From a checkpoint of a small image captioner.
Model: 24-pixel images, encoder arch vit, encoder norm layernorm, encoder num experts 4, encoder patch size [4, 4], encoder width 160, decoder width 256, decoder layers 7.
Training: normuon at rate 0.0028, 16200 steps, batches of 256.
Data: 203450 training examples, 20.4 epochs.
Rows from block 3 of the image encoder of a small image captioner, named by matrix and row number. Rows with one number within an expert belong to one neuron, the router's apart. Each number is 500 + 40 x the weight over its row's rms, rounded and kept within 0 to 999. All counts start at 0. Numbers have three digits each.
Before each expert's rows are labels from the 100 images, of 14848, where the router gives the expert most weight on average: "place" is the part of the image that holds the peak. Only what is clearly more common there than usual is listed. The data: regions of photos with short descriptions (Visual Genome).
# router: router (encoder.blocks.3.mlp.router.weight, 4x160, trained with AdamW), inputs 80-159
# up: expert up (encoder.blocks.3.mlp.up, 4x80x160), inputs 80-159
# down: expert down (encoder.blocks.3.mlp.down, 4x160x80, transposed), outputs 80-159

# expert 3
place: centre
router.3:513515431491507560528534498475525476504547484526578549455469480547454481526425482492551529493477530506503540485578501522462536534412442492526445515497457512510408463463595556507468516518544549542416491442403542512504512537507489531417487512
up.0:483533465473546520465515539544576491411477476511482510484465492508450472477528464572477541449452469496481527540510515409491481485465472473600471530441561494507479489579462572506519513466470536488451543520507481502511500499541505543458511515
down.0:484494544614542548481551488462516485543558506559515541514504504483465529514409602523507476542432554483512484464451541541520482525482475470441450506429380484514436423490516489477459468475529504465499528481502504564472471523569490483455496511
up.1:501474495520542507542509547536563527531441455483531434490487461494561506445456563521476475498558525543583498575508457510500465530506526496562560478442483530542534538531477500455436548494514514494465488568540519497509537506500476488447462521
down.1:420491472513451533492544464484508547534483501424513492546501495507560486509452522495457561472500506527495401505514507451482449510440439485537440482501474542557477496459535449428464468545452580598409466539533518457495517535552518453525481463
up.2:442503468546475486494489549478468519482636555511521559530461464527457496557506584484395501507452524529478510481446521530453477459484538504489529501492545512449503522529482475517553461495498543558545413449497507502485499497404459520505582555
down.2:519448567424504458587486559451510542526480438497469488586510428601582458522517516413519523522498475497478459476447528507512591454462452535527448495477476521507468565557464530495484491488541525497456486528443493469514512464492538484434421385
up.3:545420532454503513423506494473484538423587504471484512569561515506466499471555540461549537510492461408483443482460549487487429497470484493417463563484483494490545554509542536478471442520549459496505477544528532468466455482512526554577481486
down.3:492557507512465533506555497503504390534463480537440509482497525468396567453505486505500483516522536498546494554559478558574500525455529483502538581528509536509556516547495493469485495470541508433601497484454458510422525497538506512456503519
up.4:506434481527482502525468505475432528492525532559469489506470515531478512473446557416500502556474517536497574443422520464552524545445506536541463465527518482481499594521517530497555511483531498394511528467589448450500503435512539476420525529
down.4:532564513515453522492445526437564465517578516469506570524442464492439437479550462516460463468484449509501592594482467501522457458543443436472548494579537497483493464467517534486500476491470484482467518536485539459508478483525492481541545485
up.5:533548445504525451507404576528537535508557537473574550512464545506560487565426510500554457448569550513477445538544444520456514459431536511443501491447461451511451449502558507439517499489446546505484554496483507492513523526488517538509502532
down.5:461462426466471439484603472497472540471482522509474485432473463546472534448488519563500466451504479520542517474470472475467451574484485593518528488471551531434470454526492503445428478511554456496538542501549505505478506522613510568480542460
up.6:492422467489528458464478491464518469485467496476523506482573509520513541501494415490528572472473494507473543442462453488577489479447465525563424509460475527475558474489481553425520489513470582471525484483472422532546514610495396550447501522
down.6:541494543551577452453495545577510512491537506561448449505509495451547524473483570573497456503509497528471520481449536542482528469530426495536504485582547526430472489508462497643495516538527515466408478530467553514431453471461537452501482543
up.7:495494490543460467509454512523527511543457394558549458488502520513502491454498499497468474471489414476474536472455400514552555516553475504528502473579396488476560463499456518483557517439530480497499503548514566460511531477521470529484462538
down.7:510543518471431475488542496464421476497491489550510506541472442518497508516492532527532562571523522500532499504433564608525534513492486585505534555488494457458504534535507532536491513539570510530471546437523487495525537549523532534495459436
up.8:541461478543472514526495532501532489460520519429578491515457488474523517544453472488456548481472546447442520502483501532489511479468499533462490492536524605504456553407482558525520441566506490524574519492477467461442466606455534501527459473
down.8:460457468531531514491593553557486514492509499569515510548469532417506553513520546426480537488529492498487525496514565475510471481500427438521461522489493480500518522500559544480487558492496451466510528449435439559538502447498466521487519525
up.9:469554539523464514480519492497575519562511440507508443433547442516497498501429469521512498475533550485513485527500494515473468501544474489454508513485498558457548445541531536508469479491501505509485491568548544570451464556507561479510468518
down.9:567563510440486476463538488399497549457459507467515593509508452471490512519551493481468480475403486458483508507540466431569538581502523444473568505503475496512490494516505540511505539479559542457498489499532449479505484473429485497490512527
up.10:432532547540450482540553499529518515397459440574521524515492410468473542498530422501513520508507538526492518465521538504500538425456464553426472524448553442467559498523500497508502477502456539382460513503441465495536594536582554481491520430
down.10:503548571465563542529515498517542415478499510498497454487473507503416512474510496433504497457482483527548508505485555488539429512597424478483541479493465543530513362510537467434501510438534491554512510543521533463514529485504439465536494551
up.11:529529517529507492525442529563512491530515578558531532492552509507482475522433496448522518469490518492564465499527544554463432504642483467492464453448484569520458477499472450496476477444448525501426553548500482498575482521397499502473554553
down.11:521592507429508540459541517535495441494491426447428498566521549426545496459503481487532473541482480529488512463466508531532499520524463522477537473469556506473485459468443464455426502558479483489606529512467450470498456495524532507489522446
up.12:522452518459530478453473548443513523502488478522521477461495464503500529503474506508515492538512444530463487513469488546482482535468512559581457563508496482541553479439488554435526451489532459531554506496443534415484497575505481464458435490
down.12:531498459497490540511507513415474474551543485523462516451442498501506461611539471491526506489585504474524511534528463576485463491524515490525411518474488465513572554517521521492407499514471519498529494544469536484512501490509488481477507499
up.13:571509458512547551482463546393505467468558443503542506500596549491514503500468516546487516483532535479566467590507561492558526501438521480467517511495460464462469499581554571487498498456433567492515492507534472414431504433456553487540518473
down.13:499455529500571487483518479538539437413416506573464599513438452507454451482484525423552556450489492509510522534467477539481513452502539464585502555434489534485538449508483456462504494515525526465501511463487445522513569566515565479442522551
up.14:399443586554487509542478481516457514434519455493481524500529564505501493551517544546475465454446496423506541502406510524467549479511522478517451534555455461482497508430507586430541465467456556558514484527529500481517543523529515488458480549
down.14:521513516470506543511561514556447516456491447478507424515458527481481509451475443413556479549551540515487485503478438445469513531510462499452539523539524453488477482460470513557498498476470483501518468455507483505470568476530448473583478484
up.15:461576502537505554469449517469482464473520501449504480464473441494539497464479509449493543550507507485446481513477538542464393466474508558591491506539483467484471496500500592485571531483424487377552502479513527543521493568460526492425457523
down.15:551563526527446512476552425513503555442468525487453523458573532439553615544622538491465509523495439468518475513463476486463479496445471483469500506606508471528530466543513586497525384577512459455458461532507435523540538504475546509475551504
up.16:472507429418489501443430563531543591516480443455426519540490450535458451414579506569479500465480514542517506490495447500487533483445552506503501559443500464558544525502545502455514501544473466455479461488510548546488455439513523486479508447
down.16:504460505554550456542428537438427482500599497468468514545532503467484509481561525480573458587487481415492604480454498486460461526498453520433569495495577485478524481562458574478535479495492479491553468481508478453529486506507493574485555553
up.17:493513460518456492552522492465467433476536467491416466476445497477479593555515467452468461544488470470573490508450478425491570508527483525527520482504484536574517535555438490526490466449599493432510479466528480493474486551527471503487556484
down.17:565480511486464478487485504533507444510450489571437503543461479464526509550501582557544477492486487481429454563521512443518545497558513528464549522538484423512522491501468513489534531418530451539560517544531453544487449501576543506496502508
up.18:567542485492540551490476512564587464439526477524518472460539445504457499467597487513478462526520414504468382580546477432494476502508460487506530492440518561518510546527513478491503491520528508483422424494499563450527498551534485487484538445
down.18:578532507481519440536442487465426474506479474447479471461509448538507437525435428470443489506530460466486541436546570443467553532570471555485537454542488538474497582550454509561487460573501493513463482526491430513455490486472514470555487508

# expert 0
place: bottom centre
router.0:532483511499443543506496490460539507486498550488475559488499532485513539483522495425473431521480497524549488533542514456537496486562492485541485465585543485559497560459468528493563581508500480453583480500521532501520463462480481531533539555
up.0:479538452500482517393549528502563482461471471496525520538530515545523485541463503521492475515471582496517490509509509514490501527466535510552501488487435460548465543515473488513517429528534534505416530439440500522481556529577495460429579545
down.0:549409545499596462457498569481497491530467537460493455514477448459482482490460533479555543477503458600482503523456559482471522541473497458538565548519547500504546457455515532550470495488532438469478490590565540505485508488465454513427509434
up.1:470505449512531422467402452502537575512532438484451498473497510545470493404546518548587546487569517424522483426528516519491440512529449451523534495479526477461479466494484469500441470482515566471482499603502511564518536553489534498535500436
down.1:464512527496551552587497491490464471529490517444542484442495518453514475481446494542407499506551491492457512475494463454533524478462559510537475528530527466425476485542528519474520540566543489541538554440544607388523425483460470489485524490
up.2:477487504506567503500477502532540501507517519543477589429505522463468545526538506482537478519502473502437383605554459459501506527567438519528528412435460504504521415524434503556525496462464520390437500537444551496485497499476439535467545560
down.2:457474539523541509469505551499380508447514429566523550441520431463481563498537480486504472473449567479527519526532511459477571525552481516505495513424479456492489513558453530513478496497481501419537501458500507467517529509488461522508527440
up.3:496420391477468498564559545479570539411498557528507462513432488509489501498421558537498532510498577442500471536462482491540585516368532434492505467559488480469554462464513497547563547525484500547442419453524489439538507492533543540521509570
down.3:499433518455488495448490507502528551501488464568535486449576476490512491448479567483511494483542525554538445454473507505503487497480471511472487450453525549516512499530559509484507552548588555524450470516509531527523439446498499510471420450
up.4:460501528481481524577471520501398523459575547397465559458446515528528512524584551468527546485474523492489506394535432522453474504542501495483553552510500513443482514469471465460519489497514500518551472535555410495531521478479566506461482437
down.4:487508550482479466424497503554542454474542459497429462464555463484508498513477470534488545549543554513497567492534532466483527522517491554432525521456445416534492459479528522472478443455488505445457559485606524480544444524571569557514556591
up.5:442482436501499480514412522522433567506492511449538549481573455469493483499488503516502551483567612516502456540503467512499489431522504434564448491486553531525512469476521522484456504504465583546490459447494581495542516452382505461451513553
down.5:583480474437512514515465472544583471507596436491544496512560482460476498500519542430521528475582520599522483448514481463391503432509483473542490508497488585522472504567532466500497513563545458516444497445389476508505490498502479435503565492
up.6:439520523529548464531552501478467486435468554483473486499487483480471542523529496510528456471508571582514519528529472374422494520511517471460531465496531513490492512535457534484514496464487503395481507479534480564507557421483566501491504551
down.6:526458419484527426498458572518480517504526562445560514525546483501493423517638530433501486624524472560551532518475508515502420493519545484530563499522475487467474534488463499504465428517515536447455482504504462560479532534487508544484522533
up.7:511587495437557510492453498483506503490456557488518498521529442512517517523560462533549456477477526478500483465480478437525530476503446474450484438549534428478504529520427493489489568494522493500520481499562610442443505493473517515511484602
down.7:587580490518400562409486515502526509524520507539510537518450486497481465524459496556536509490421493557463473496545533565493540448507452440469487516546562535466556540513497465571509512523481469566475451472482504530483550479420525497496452432
up.8:513561474492456512490470553492553521535541521637468534550469507483497581510477460547506434536536458497514517492514494582448534532522494479466499555502484575505552520467523497475535395498500489538499498525505540498492455496567457530496451477
down.8:461490543591498452449458596470426467490499427457454507522491464482557445572507526489489420473524522458530488468486482449459481606512479578493527493579459513510462478501468514492534477529486496498506546471567469548495514518540475457549485568
up.9:557523437530454492551504501494469389444560500560540545429511511485553519527503499496413476500444506437537487485522483526520465511521519484568431530478459488435453500490479444549533420528554501452551469443511500514494457459459514518505550518
down.9:516546481477500471489522421438509490510491493476486520534425563546472566506554510484531490513482517451505519431510497500512502511546477563523609511491565522462485475543443491549549490520572428458489562530510500500467578483533490474521467447
up.10:540529464491531489541475612546492478480504548443438465453499458534540522527516529500467490451455486525528518535502503545553499525572433491496438426557478462496533459482422473482501546470570463445528520503491571503526547514410455538459547614
down.10:486522432511447495531513483452483500498451590484503478552579457493543478459454483478541508391489506506509537538559448456545494516501511521463538487490451461562563585576502503556556401498414543527547512451461537542456477491493517523510485468
up.11:426484553527442478557481470513499518466583534564414522497496505482562566462532444455477533547546464518426515481568410436478479444466478523556571472493525519506541540512451482513499510511469511491479492573640510428475411517466515523488473516
down.11:570496502472455563512498522490459515502465475518494563491492454462480475495500530504564519477553498555550535520463509502486565406526443492500531498471502514482446478529562520530590533515561475503492511450545458442485480557567455530538522517
up.12:517524474516508507544432494539462477469514427537420526477554478531525596493507429471504450459481512536468527502471486508458547458440447492447454461430531438510514441461450505464594580549531512504495540586519547352551547455452482504495506524
down.12:484540491498549535493505414504519502467358411491444484473496507495540520446489500463516527510500479511496449465508561480563457511511413502462556566502485430455536555458464450523455538549504487458477446475465535478444563502504516475497460494
up.13:530482502505550546463448558497502498450546593527517571490454497482490489451507488501497501491501507559514541530534462493554507602490473547409454505467496506523533483486457475472523510503496448457449500430504510440516456532517523487461537469
down.13:447594427490442509502573474491463473486502514544533529492536456492539501541387493535486477463501441503480497514474487552546538500572474498519461500546512496490482562519436499521474531504488511472449506496494509481446484480500542438555537518
up.14:481483476466550463470534479454480434503520472529524457486505473501547500425471481443544558510445550548551494570536447559571484573450547473518465481510534475468392472555484568566451497488508477431552591441531521516434483486448599487500567457
down.14:520560461514460509481526434525530470539547617458486503502564550533513531532551528470543489467573467530517474450466517478510519446481470537521557491468503487531574492451566497425462574455530496566486488559511531482498430470475448492535503490
up.15:461467511505479493545522545476464509463577453513549434497621578544555525508558498516481542463450485457514468447476426467525497504428588411493496535552503449494497546487555509532583504543487532512548442453552455435495401515415454478506458521
down.15:460398481480491532542541482504383449457467505449468498418567496505471423495472520549523503443492500457538509498486493550486437454443469555463501478471490520490451450511441443486462498527568515528546534506528553517507521465478486482446433478
up.16:542505470552469477535440511511452424491551444455535477513480613503475557527534474522511475446476458444474554547440563500435557500525551529477509445492583457520499542461449474522495469488520540443549524514517465518457502494455577505510469508
down.16:514479465477446512515566533436553559512479483411450474534443451360483548542470533537479516506459450456547468490480450468623556432483515445475507556510504482487447499508523513485531449519503459597527406496540531485504568483475475562515483456
up.17:504455541502471542482439511494569518518449499478506471519564513445574547459510483540534458426486542506451425568460440537494464475546564449469551466480457501537569500511503546475547450486500446570449531466493506506437446490540529511517514489
down.17:487529492509540529455519505465474477431508563530435459518492508520459549543563572517506488501532494559506432545501477478571476550499525471476531453475567500432473441481466402456528510571457517525454538536447482485519476534517532466522504536
up.18:519482492536507487532493508442474507530479455509509544410485461425508517513476514520487485556445462527485519459474467501449648561504469561560470448499539466478496502475504511498523528520480532453526466506512498494508427558492509550517499483
down.18:442514474448488508479542534509554520489511486416424475492524549569458521464490523480469516552545481484486438598469552499502513485554411455503546551502523511568473446434481477501481444542554515480459535459432487470532518553505431526545472488

# expert 1
place: top left
router.1:470466518469519413481467481550546563563489537476442451577435485534482539490564465600486541409546481463529512481480472510440475487519521461467520483474487508496486501490418454499472460520522506508504549527571453539517584569478534526501417459
up.0:563405461485528442533481504511498494432520541483511501453460474556500530542577524535431535437407510517450539547523438542489494498549507478491441589432482443470559521532449479439473472585586491480509480511539490491546458463481545495550538474
down.0:506549505417537525488558507545554530477518451470458505541494428470474512406461498501533551548464568499473555421431458506442526524531525559483461505530468500443497508442513497518474473556505447460493517519565501508477494444519424512544502548
up.1:526479488477512493478530482535480493484529555475520480437427488462493551559520502415530466575455526472471507443534430427466463447588513498440550553497530556429480472479514415443546509457540441537494451522534463509493528534557461507496456515
down.1:484529556478482546436487525458471549499460546381513428501561493547476442534483482515532516528526486450500470590507493524520532533406541506533468455442444516462480479493572543435488568438464491533549468488564481529475521538476450560484491491
up.2:508542524448489437461440509594559489493518512465526512507458493487509480483497451500513483530453413497482491430482483505487477490458446484485523549535504517503501456466498515373510499442546447475507555562487480500614557614505529569564452496
down.2:537494546526502536438558488522497476543537475480445493523559471526494552412559490498563464488524457503540563483552585478536510515511454541532520476546505473545544440508430500625466495508531497468521523509511504565509558519514512516495467497
up.3:490497444588522529505485569524594541539509490435518454477500485518499506510496468522449480502499373524493471570449483426475490501557472457438541534462581501484527447428472465438495474529498465457494528527520541517591544557529469544492475517
down.3:507468530481478520476533457471445524524535531490527575483472497488479525453525514506505516492468479575497518520526539455401491528437589539559565474506539554456435505507544575542484479537426507523458549578518509509484513591471442470552569480
up.4:501414499527501550495492487544447527500533534464455519532498486524476487605459535502518540529503504528473470503455455582498462511466523539480485561514487494514433406495512469517448450533430492506513458436561544450497451439512500457518490435
down.4:461539541548444519476624481463500410472427508463514492542548445456561512371539520493475489494572512500468485509462497482513487467468500469522449479491598460430474531557504522524462477430552422498451479472514548499463510524491593560454522486
up.5:477487426490533502482513470451497471522570475540557479450513377430496497486480455510522460497484466509476450575458528495523602471484472531551518553427442509435597469556497448592472493451487487564520505476481475556437507558486468548456482467
down.5:506514553561514491556551483491486427530542527434564484445538478561522546512502414523500426496512407542436471486451429501527479564513439509410476521503507532486540525518470550467488505535529469475538493533490511517573484504505481470532568475
up.6:533490562493508460553479546475587429515467532481456543437428551473468485468458500468512453499529473435473476478517569498554504531502456452498481481532521472560505450527501546522456598478529482484455457494506491537568474562473399554516577458
down.6:531476539476451502521437558578493492445518512524434575574488436495501437520511489449457483527543460535487504555538518513509440538447533497502493521472441486487447530513477451517460483486524545491416524442436562533562483488480501413513398481
up.7:497417550465537526486459470440520486506455425435506469493453455530474465498517483517508559482488463490489538475588514459520466500456506520461506562517521517515490528536565556407544469512474408470511471508624460502499528470493538503548485419
down.7:476453417557559532547495447443469497565497496527493494505524377464555597529543484525508467504513580455496501481497458443596436493478518439452500479505434525478514521490593525438552483509512465441511542459489456520519538548545481542444477512
up.8:518534527452503488423470474519442532484506503452462463592518485474522541481514512410633445457490478461467498551525480509526490515561531457467500435515518484475494505517466464454498524478453412508497536544511562427558473569547528480543471541
down.8:511451524459495522498535504495557514521501506505608527467493495522462506562507476471464486508466524527482509497492492472436485444541506519535499512506528471504503540488514442507588570491446476498555480516436501473416531491476470562493549450
up.9:485469511496526485498571578506535536515496504544511504454523507490480487494454488455455450450449550473483470504512492524485471573558521447584508497626460532522497523412419543490531530478467445493516581540465494409511490576525491532475540605
down.9:493520547554502525531545504495440497502461546525476524500465495543540457524484474529487558424550608566515501505567493427513555513455527525491435479450461476449513501491504487522500469488461491522480467489558477512502497497507442468441555512
up.10:467485473522533507448521553529494471497557553571468459545523481510477456416479413441517532498535487454545403481467508491473537495571478534562518553506503448478539568503521541487523510479448497498476529544579536522509497509505576506515457484
down.10:499505535558487530508476557470523494528499540453500455558415487505550512537506495525455513546534522473492445552504530564405515480494473452475525528492524508497505471483468500491507441436547529527516459476553524501392561486453467489521462527
up.11:455478537458498531447526459452549553540469457485485445481545474496554435506529482480518526476437559531559497467590515495427501482443530505528504424445513570505483531476475487466537434478436485443491512469440515538445481452534550485488514445
down.11:521553489392506499538514519420473495491535472499557491505554512511480461530523476529430477483460525511515460459522512438550489527451427534517513495513521505496473475472501483429448530476511460533559459463472587513506490536512593483592476509
up.12:488525491467478457405528517488431528479630569554579505488486471519522505542540500444520472549445509472451508479479509475458518540462435522527524474543520560534536499432517544497496454517540401550454456516513478510465488577440537540589417508
down.12:461529541447450512457517466548436558534509471479545479529414546508478474431488450566545544542500490491504526460537562454499497567480519510564534594433505582474452492549542505555525501568532546485484533446475488497490468462432534583500466553
up.13:447517458498490441472534467566500493491518437583579482476501493485470490452487446533473539471511519453514579445437570550510611484512459453506476494496516553521520537493421438500522441500472528488489578469547401489448538536507563559519524507
down.13:534456485485532485445457497515486544488437507476434488473563509472487568584482530518510472436539483528482503560538506541441451524465447523508572499468514537488482570521573619437487507492515532528483493551454428517469573546459528607509520457
up.14:539525574553548524536486474396535497481453418483433505519468482542474517493492507460501438548442425534454586527449568539580483572466502573475486489488518430510523455524483547492487593465510419434579516506504464489480517543460523514461527491
down.14:477501460560468429470507534516494453430465557485540521530456452475518429423449484485555524463517466515480496563462572473470577505478532530540518452489417496495519495518508425512479543456545479484463489483526413545508553453421492489495552456
up.15:533537497523516479482514541482517553529463555541497511573543474508549522516497526439504515453523544486514440473549467478532406529526558492590505423525503497584427493496476431494530483503477400442519493468480502565540446473451506529479490536
down.15:556521438443530490490528499482464519542526504513473477472489486476446512519507553471511507520535605549476496497544564547479522396435491499465478518474465455471581511490515513484526507494517471580513512580484495423574491454531469516456464557
up.16:459524465476505486518505536504514563566521426526447511491504548429516585513520478452422483514485543494497536466504504508539514536463513511365472516477582395532463456448538471514542530509463509509517539479439496448451435451492491481569500491
down.16:462522495448488497482456529446553527484488444449511510535492513516445505492534513528501586527483410541496506488564464543539482486522552546475545493525469590565517536494483498470406513525452504505517518555458559452504429578558536455519491483
up.17:449472530528456529469379518456539532488529517448445488442504457489553543455428485497466451435488441439492511498484488534484539468466500532457514531468555508523552468451562523510607470514505582495462523549509478541480501500493507555544425512
down.17:562473540482504458518479465500498514496489488516538514550457513518505451525509511509525549547521557521540505489525517482600489495524510487523519468559507585524427520463460507590391475488495523489552455526444524510523470555467462399542497503
up.18:523466467537492467470479565520545496511473489504488463436464392535512500459485529495494383531544468448451460515574506483517507489539541557485525526458474474508500490442484447466494496539514580487533496506501538414583499535560466538464467513
down.18:553494476459503585524567531534487425536537507503448563545493531471533505525484549471536485506451496419522505498520535456504526583409490459482437494517510558524524571489545485479425443564552550501512490505499454476530431530544403465516584464

# expert 2
place: top centre
router.2:484509580443463494497539458537474478437482447547516505474541497441478519452441490412525496568499459487557496492477518547576467461477527546544508484491491488481562546621534464471547526522487505542548458440519520498447527461468551513549534498
up.0:523524538435446466541509539464516439499581479478504508450489400474551443491447447497479447502431524500502527502543490446517546562493415494464480507500524491467496552562513549493472453503561467448456482555550548524526476548502513483514472513
down.0:541461512451463513473449493527506616443501522533485504473515459488453485492471542469528538508452422492472462551526480455507553398583485463564497454504522448490493499508511464522535502493490528490537479527490530486524534525512443457478541490
up.1:463456529482495523514448488520482456548437509561480480510469466503542539422499448478525469553506489583586496466573425525553596478432502494417533486461565500487521462526500506372487466489452523454510514523469442553455550584518426527456502594
down.1:495519503439472454514481455549540511515523508516495415492505528445481522462499498535474565530484545524531486496542499555474511528485491451508464486509498423462576409564532429581447502378517470508477481483439485492539409503554539516504523550
up.2:596425504554482440484553479497462514529518479533490604434513493499511458509516512562589528519543439521524521502506573400485533403512533528522429510523536491467438504508463498518539539522487571471536518509608402533511470524537450512461479497
down.2:540572527482541558507494550441464537466457579442556485541497523569474509504472552520465546560489467519470486444509452527498502558480532487507562569488552477439484455482450521565501467499509529538524521490450457577476572507393492517543551530
up.3:506516524455467510467499568519494477470482487490521477563529527530552522436529528451512490527560483421548431547538510506505494531496544460585474491503497507516526536534489513510560503495520556480482527526529577487491546475496512529566495522
down.3:457486619530594494465512437522493522494523477447460515500551487498487498515461430529462478442569504465515516495544485532444507512521440539456519488486409502557488497516514513489496511506484492556545429530514531509578433495535488530492529479
up.4:525475471496464484388493510495551525543582445565488542516488525554531431491522578506532442505529526547528533525566457492484496465464453459522501503464520522490463466513540517508485487484524491470500527460495505471430508544394384520478494483
down.4:492458548446486470484532515531530497534527544540466447534445416491506577541503426501536540533517492421486485487434448530531519545512570493445490516492437515497501496608513534595366502535455587598524461503534466476489506429533487521484490484
up.5:530521496525542576570462485476568499536404506537490480517483510455469513546542475554539479446442547467433552536448535523519525480489428490470477578463525495481497469549546515537496477478476556419471483436515493585461492451487498447496591547
down.5:518567451569502470529549498512418471514475496557543481439528527534469457420445504481484532502480501495496507528450486523481532446498444552549409454504504479559504526435560506490448479541479524511465499480439582430420487580517434519462473495
up.6:525479395516552493488499541430465389487496502531459463440457473491514531470422536566511511505511481527494544522486431500488522517495461499502465522483507497579470524439537529491454496567469541501429509548466509508466486565514512491430500497
down.6:500454459555415489481522512485503454423438506484487533466472454516531549537502504526508529487496469463520427519481562545475462502461564528522514502510498502451481523477581559506448477510521560497484531534558493427474501580576541493424519489
up.7:535503550528512486464491541497472556443544566531510518489469429508480483449503548451439545467450510487453426542486500574476523522595462539541482507435448472503470446560537461535510531519489543412528421479530453503443491529473506546464543560
down.7:481525484496540523508523490460514494501507453464572496508522476458556529412581558480574507489509536492489525531532542458518458485573533553495543480455428456574469501467479507595454508526482456473557467479512457586527537548515484486443560514
up.8:435453514474463491442529449487550468513547474516524453449568453489478567503483487495511488552543497473503523575457459525463558482486462497578423521504454471417515430583558562502524545486506583476523521471508510497438560483522506462559543492
down.8:477468481562456459538468516563492530442498545447517421549517494560566556460469515468474507426513471566502511524577474454517549546513547519499450444502485442496461494550506469492563545473465481565498374493528532490523489550498446511437515482
up.9:518520530495562546461555518420522525543599527430556480504535495532503554500514491372468386493525509510455457529546508499541566568504467485443496610506565526539534485519474483493504525440544486538557520549467520476452441401491496558451484480
down.9:544500516497569579501516513520447475559526517432448513509466446533463528502492531545483495495606555506507524523465537469468478550590505537490507452470502495502345529559459532514545456528410504508480505481531441570539505446408490505480459450
up.10:534540601521464586520532489549506494538475511518525485534502489463516513561486541408492462490505382594484510488468475458514545520490515459490511507558465526525562574464546509515501443536444533518453522476452519471484521487522458518495479540
down.10:466418525473487523538475433512516511501543534464491511458512557521420471458509446592570557471472544534494438523442487553493475401549438465479477524601448484479514531426476490496547511465540469515443480468498454473500612448486491495478496477
up.11:486513440436435468481486530489501495435422521561474563501518460507527469476495496469445535526537554432488488472574510492545509418485495492534471519476524504462489541498427493478470502487503522482456479572505534384520526509510529522454467500
down.11:386498509519483473459550524418500496494409506538537517537469492519471447505533483495474536491533468549488544541582552572472546515547625517469520488448522481490471533530416500495498434466500563534545558515442474509495604482508515443476577478
up.12:482527518531429494529510574547414529487536562526457568502577445442468569476450531457507534575536479537507514469537457485508523453496471511487437509512502450526562587608531532514489492489434560489551463466502461515535508442519496500529516502
down.12:522458483500433457510528503459472508589497464483509500502533480525515488484509496575466559499561505515516395446527468488506440518510490435481525500520559524460542444530525480462472441573470466509537494524498458476393489549447462533559488505
up.13:512499503491464485453500556504593528492469438446388513482483533494494481457529510503484462527527533415457492495459495557522524489468535505488435488562556512551426450507483492474447565550476518513496499528474551470551480470473433615493457535
down.13:531532467470471498482400562540518453463445471521558529479428533578421494505534565546444451567531528476494452572516427494496462489512431514527418516542503419333514533508470534485538441443497509563521484472537477535491517462472517509485461494
up.14:477476521538481460505521519521430496474532512472475565499514575432501467477490552483505465486505480542467504483479512416536522462545450503554492502565487477459456528501459491580424493470480498413530488615578528469573530496428438536516498474
down.14:548565559547484497518458503522465561509492457531495552480444557484520538589462473547525483510467527509515529479467503556497518554505547472550498438435473517554532483479560452489437515552506480536522530521396495476531473526465590529579465522
up.15:523549482483493498537474518511555569540452524581496553518520473529428509587447541517481507549514466468459521485454569541500490575504494528526496498567482485514462503498547500515479485487483497549477560463516561521495476516438460485519476552
down.15:479503523474523509547564542492521505476509478445510530495485447498482378441439434509468482568527451521506498483478525506416513529504527535517636447502550483514453482439511534513474537434458490512510491403513571494503460534487560459504513497
up.16:454453500544378517504509512524432479486545530522544524525470519481478568450453530515496499482535495507538475495456480480561517570500531527516493519408501474523421490481502497465544453475525539535537494489487417432497458496517489521486491425
down.16:520577560497482464479503388485528499486535543530497479495547492448443544468477443515465452571507609526534552518511512481509551530459354452452499479510569503486506525486554486482494470491493459588439581513547478518433537535503504548492488480
up.17:467458494449474475462529466513541542405539553531532518507546457525504558522523498499426498548517551577527506569559502538509525433500519533620528526498539471472480570466498571426392522555446480557451496479508496493466530529515530536504518511
down.17:517506510525447447515493503507455497394502511490499466491529540533466468521486465439455535566485490525471487588520456480586521451450520583528542518548522420437507417445501490510534474499538507500479462440495406556474484556517487511491492478
up.18:548465482513545483537471578438437466446521448448529473519474457562547480434505473569546482530483518537525496493543542565418469542475521488465495466412509517460471491432458585453498481538490547504495517452447538473472523489511469523570484482
down.18:521503492491454547504550511489533488460486463511483543479535486467481511547506461520456526507574485452508501473528505496544531514464578515480542502534464491524452521559514441454525517461510511566508560569476543407517515531528506536540511480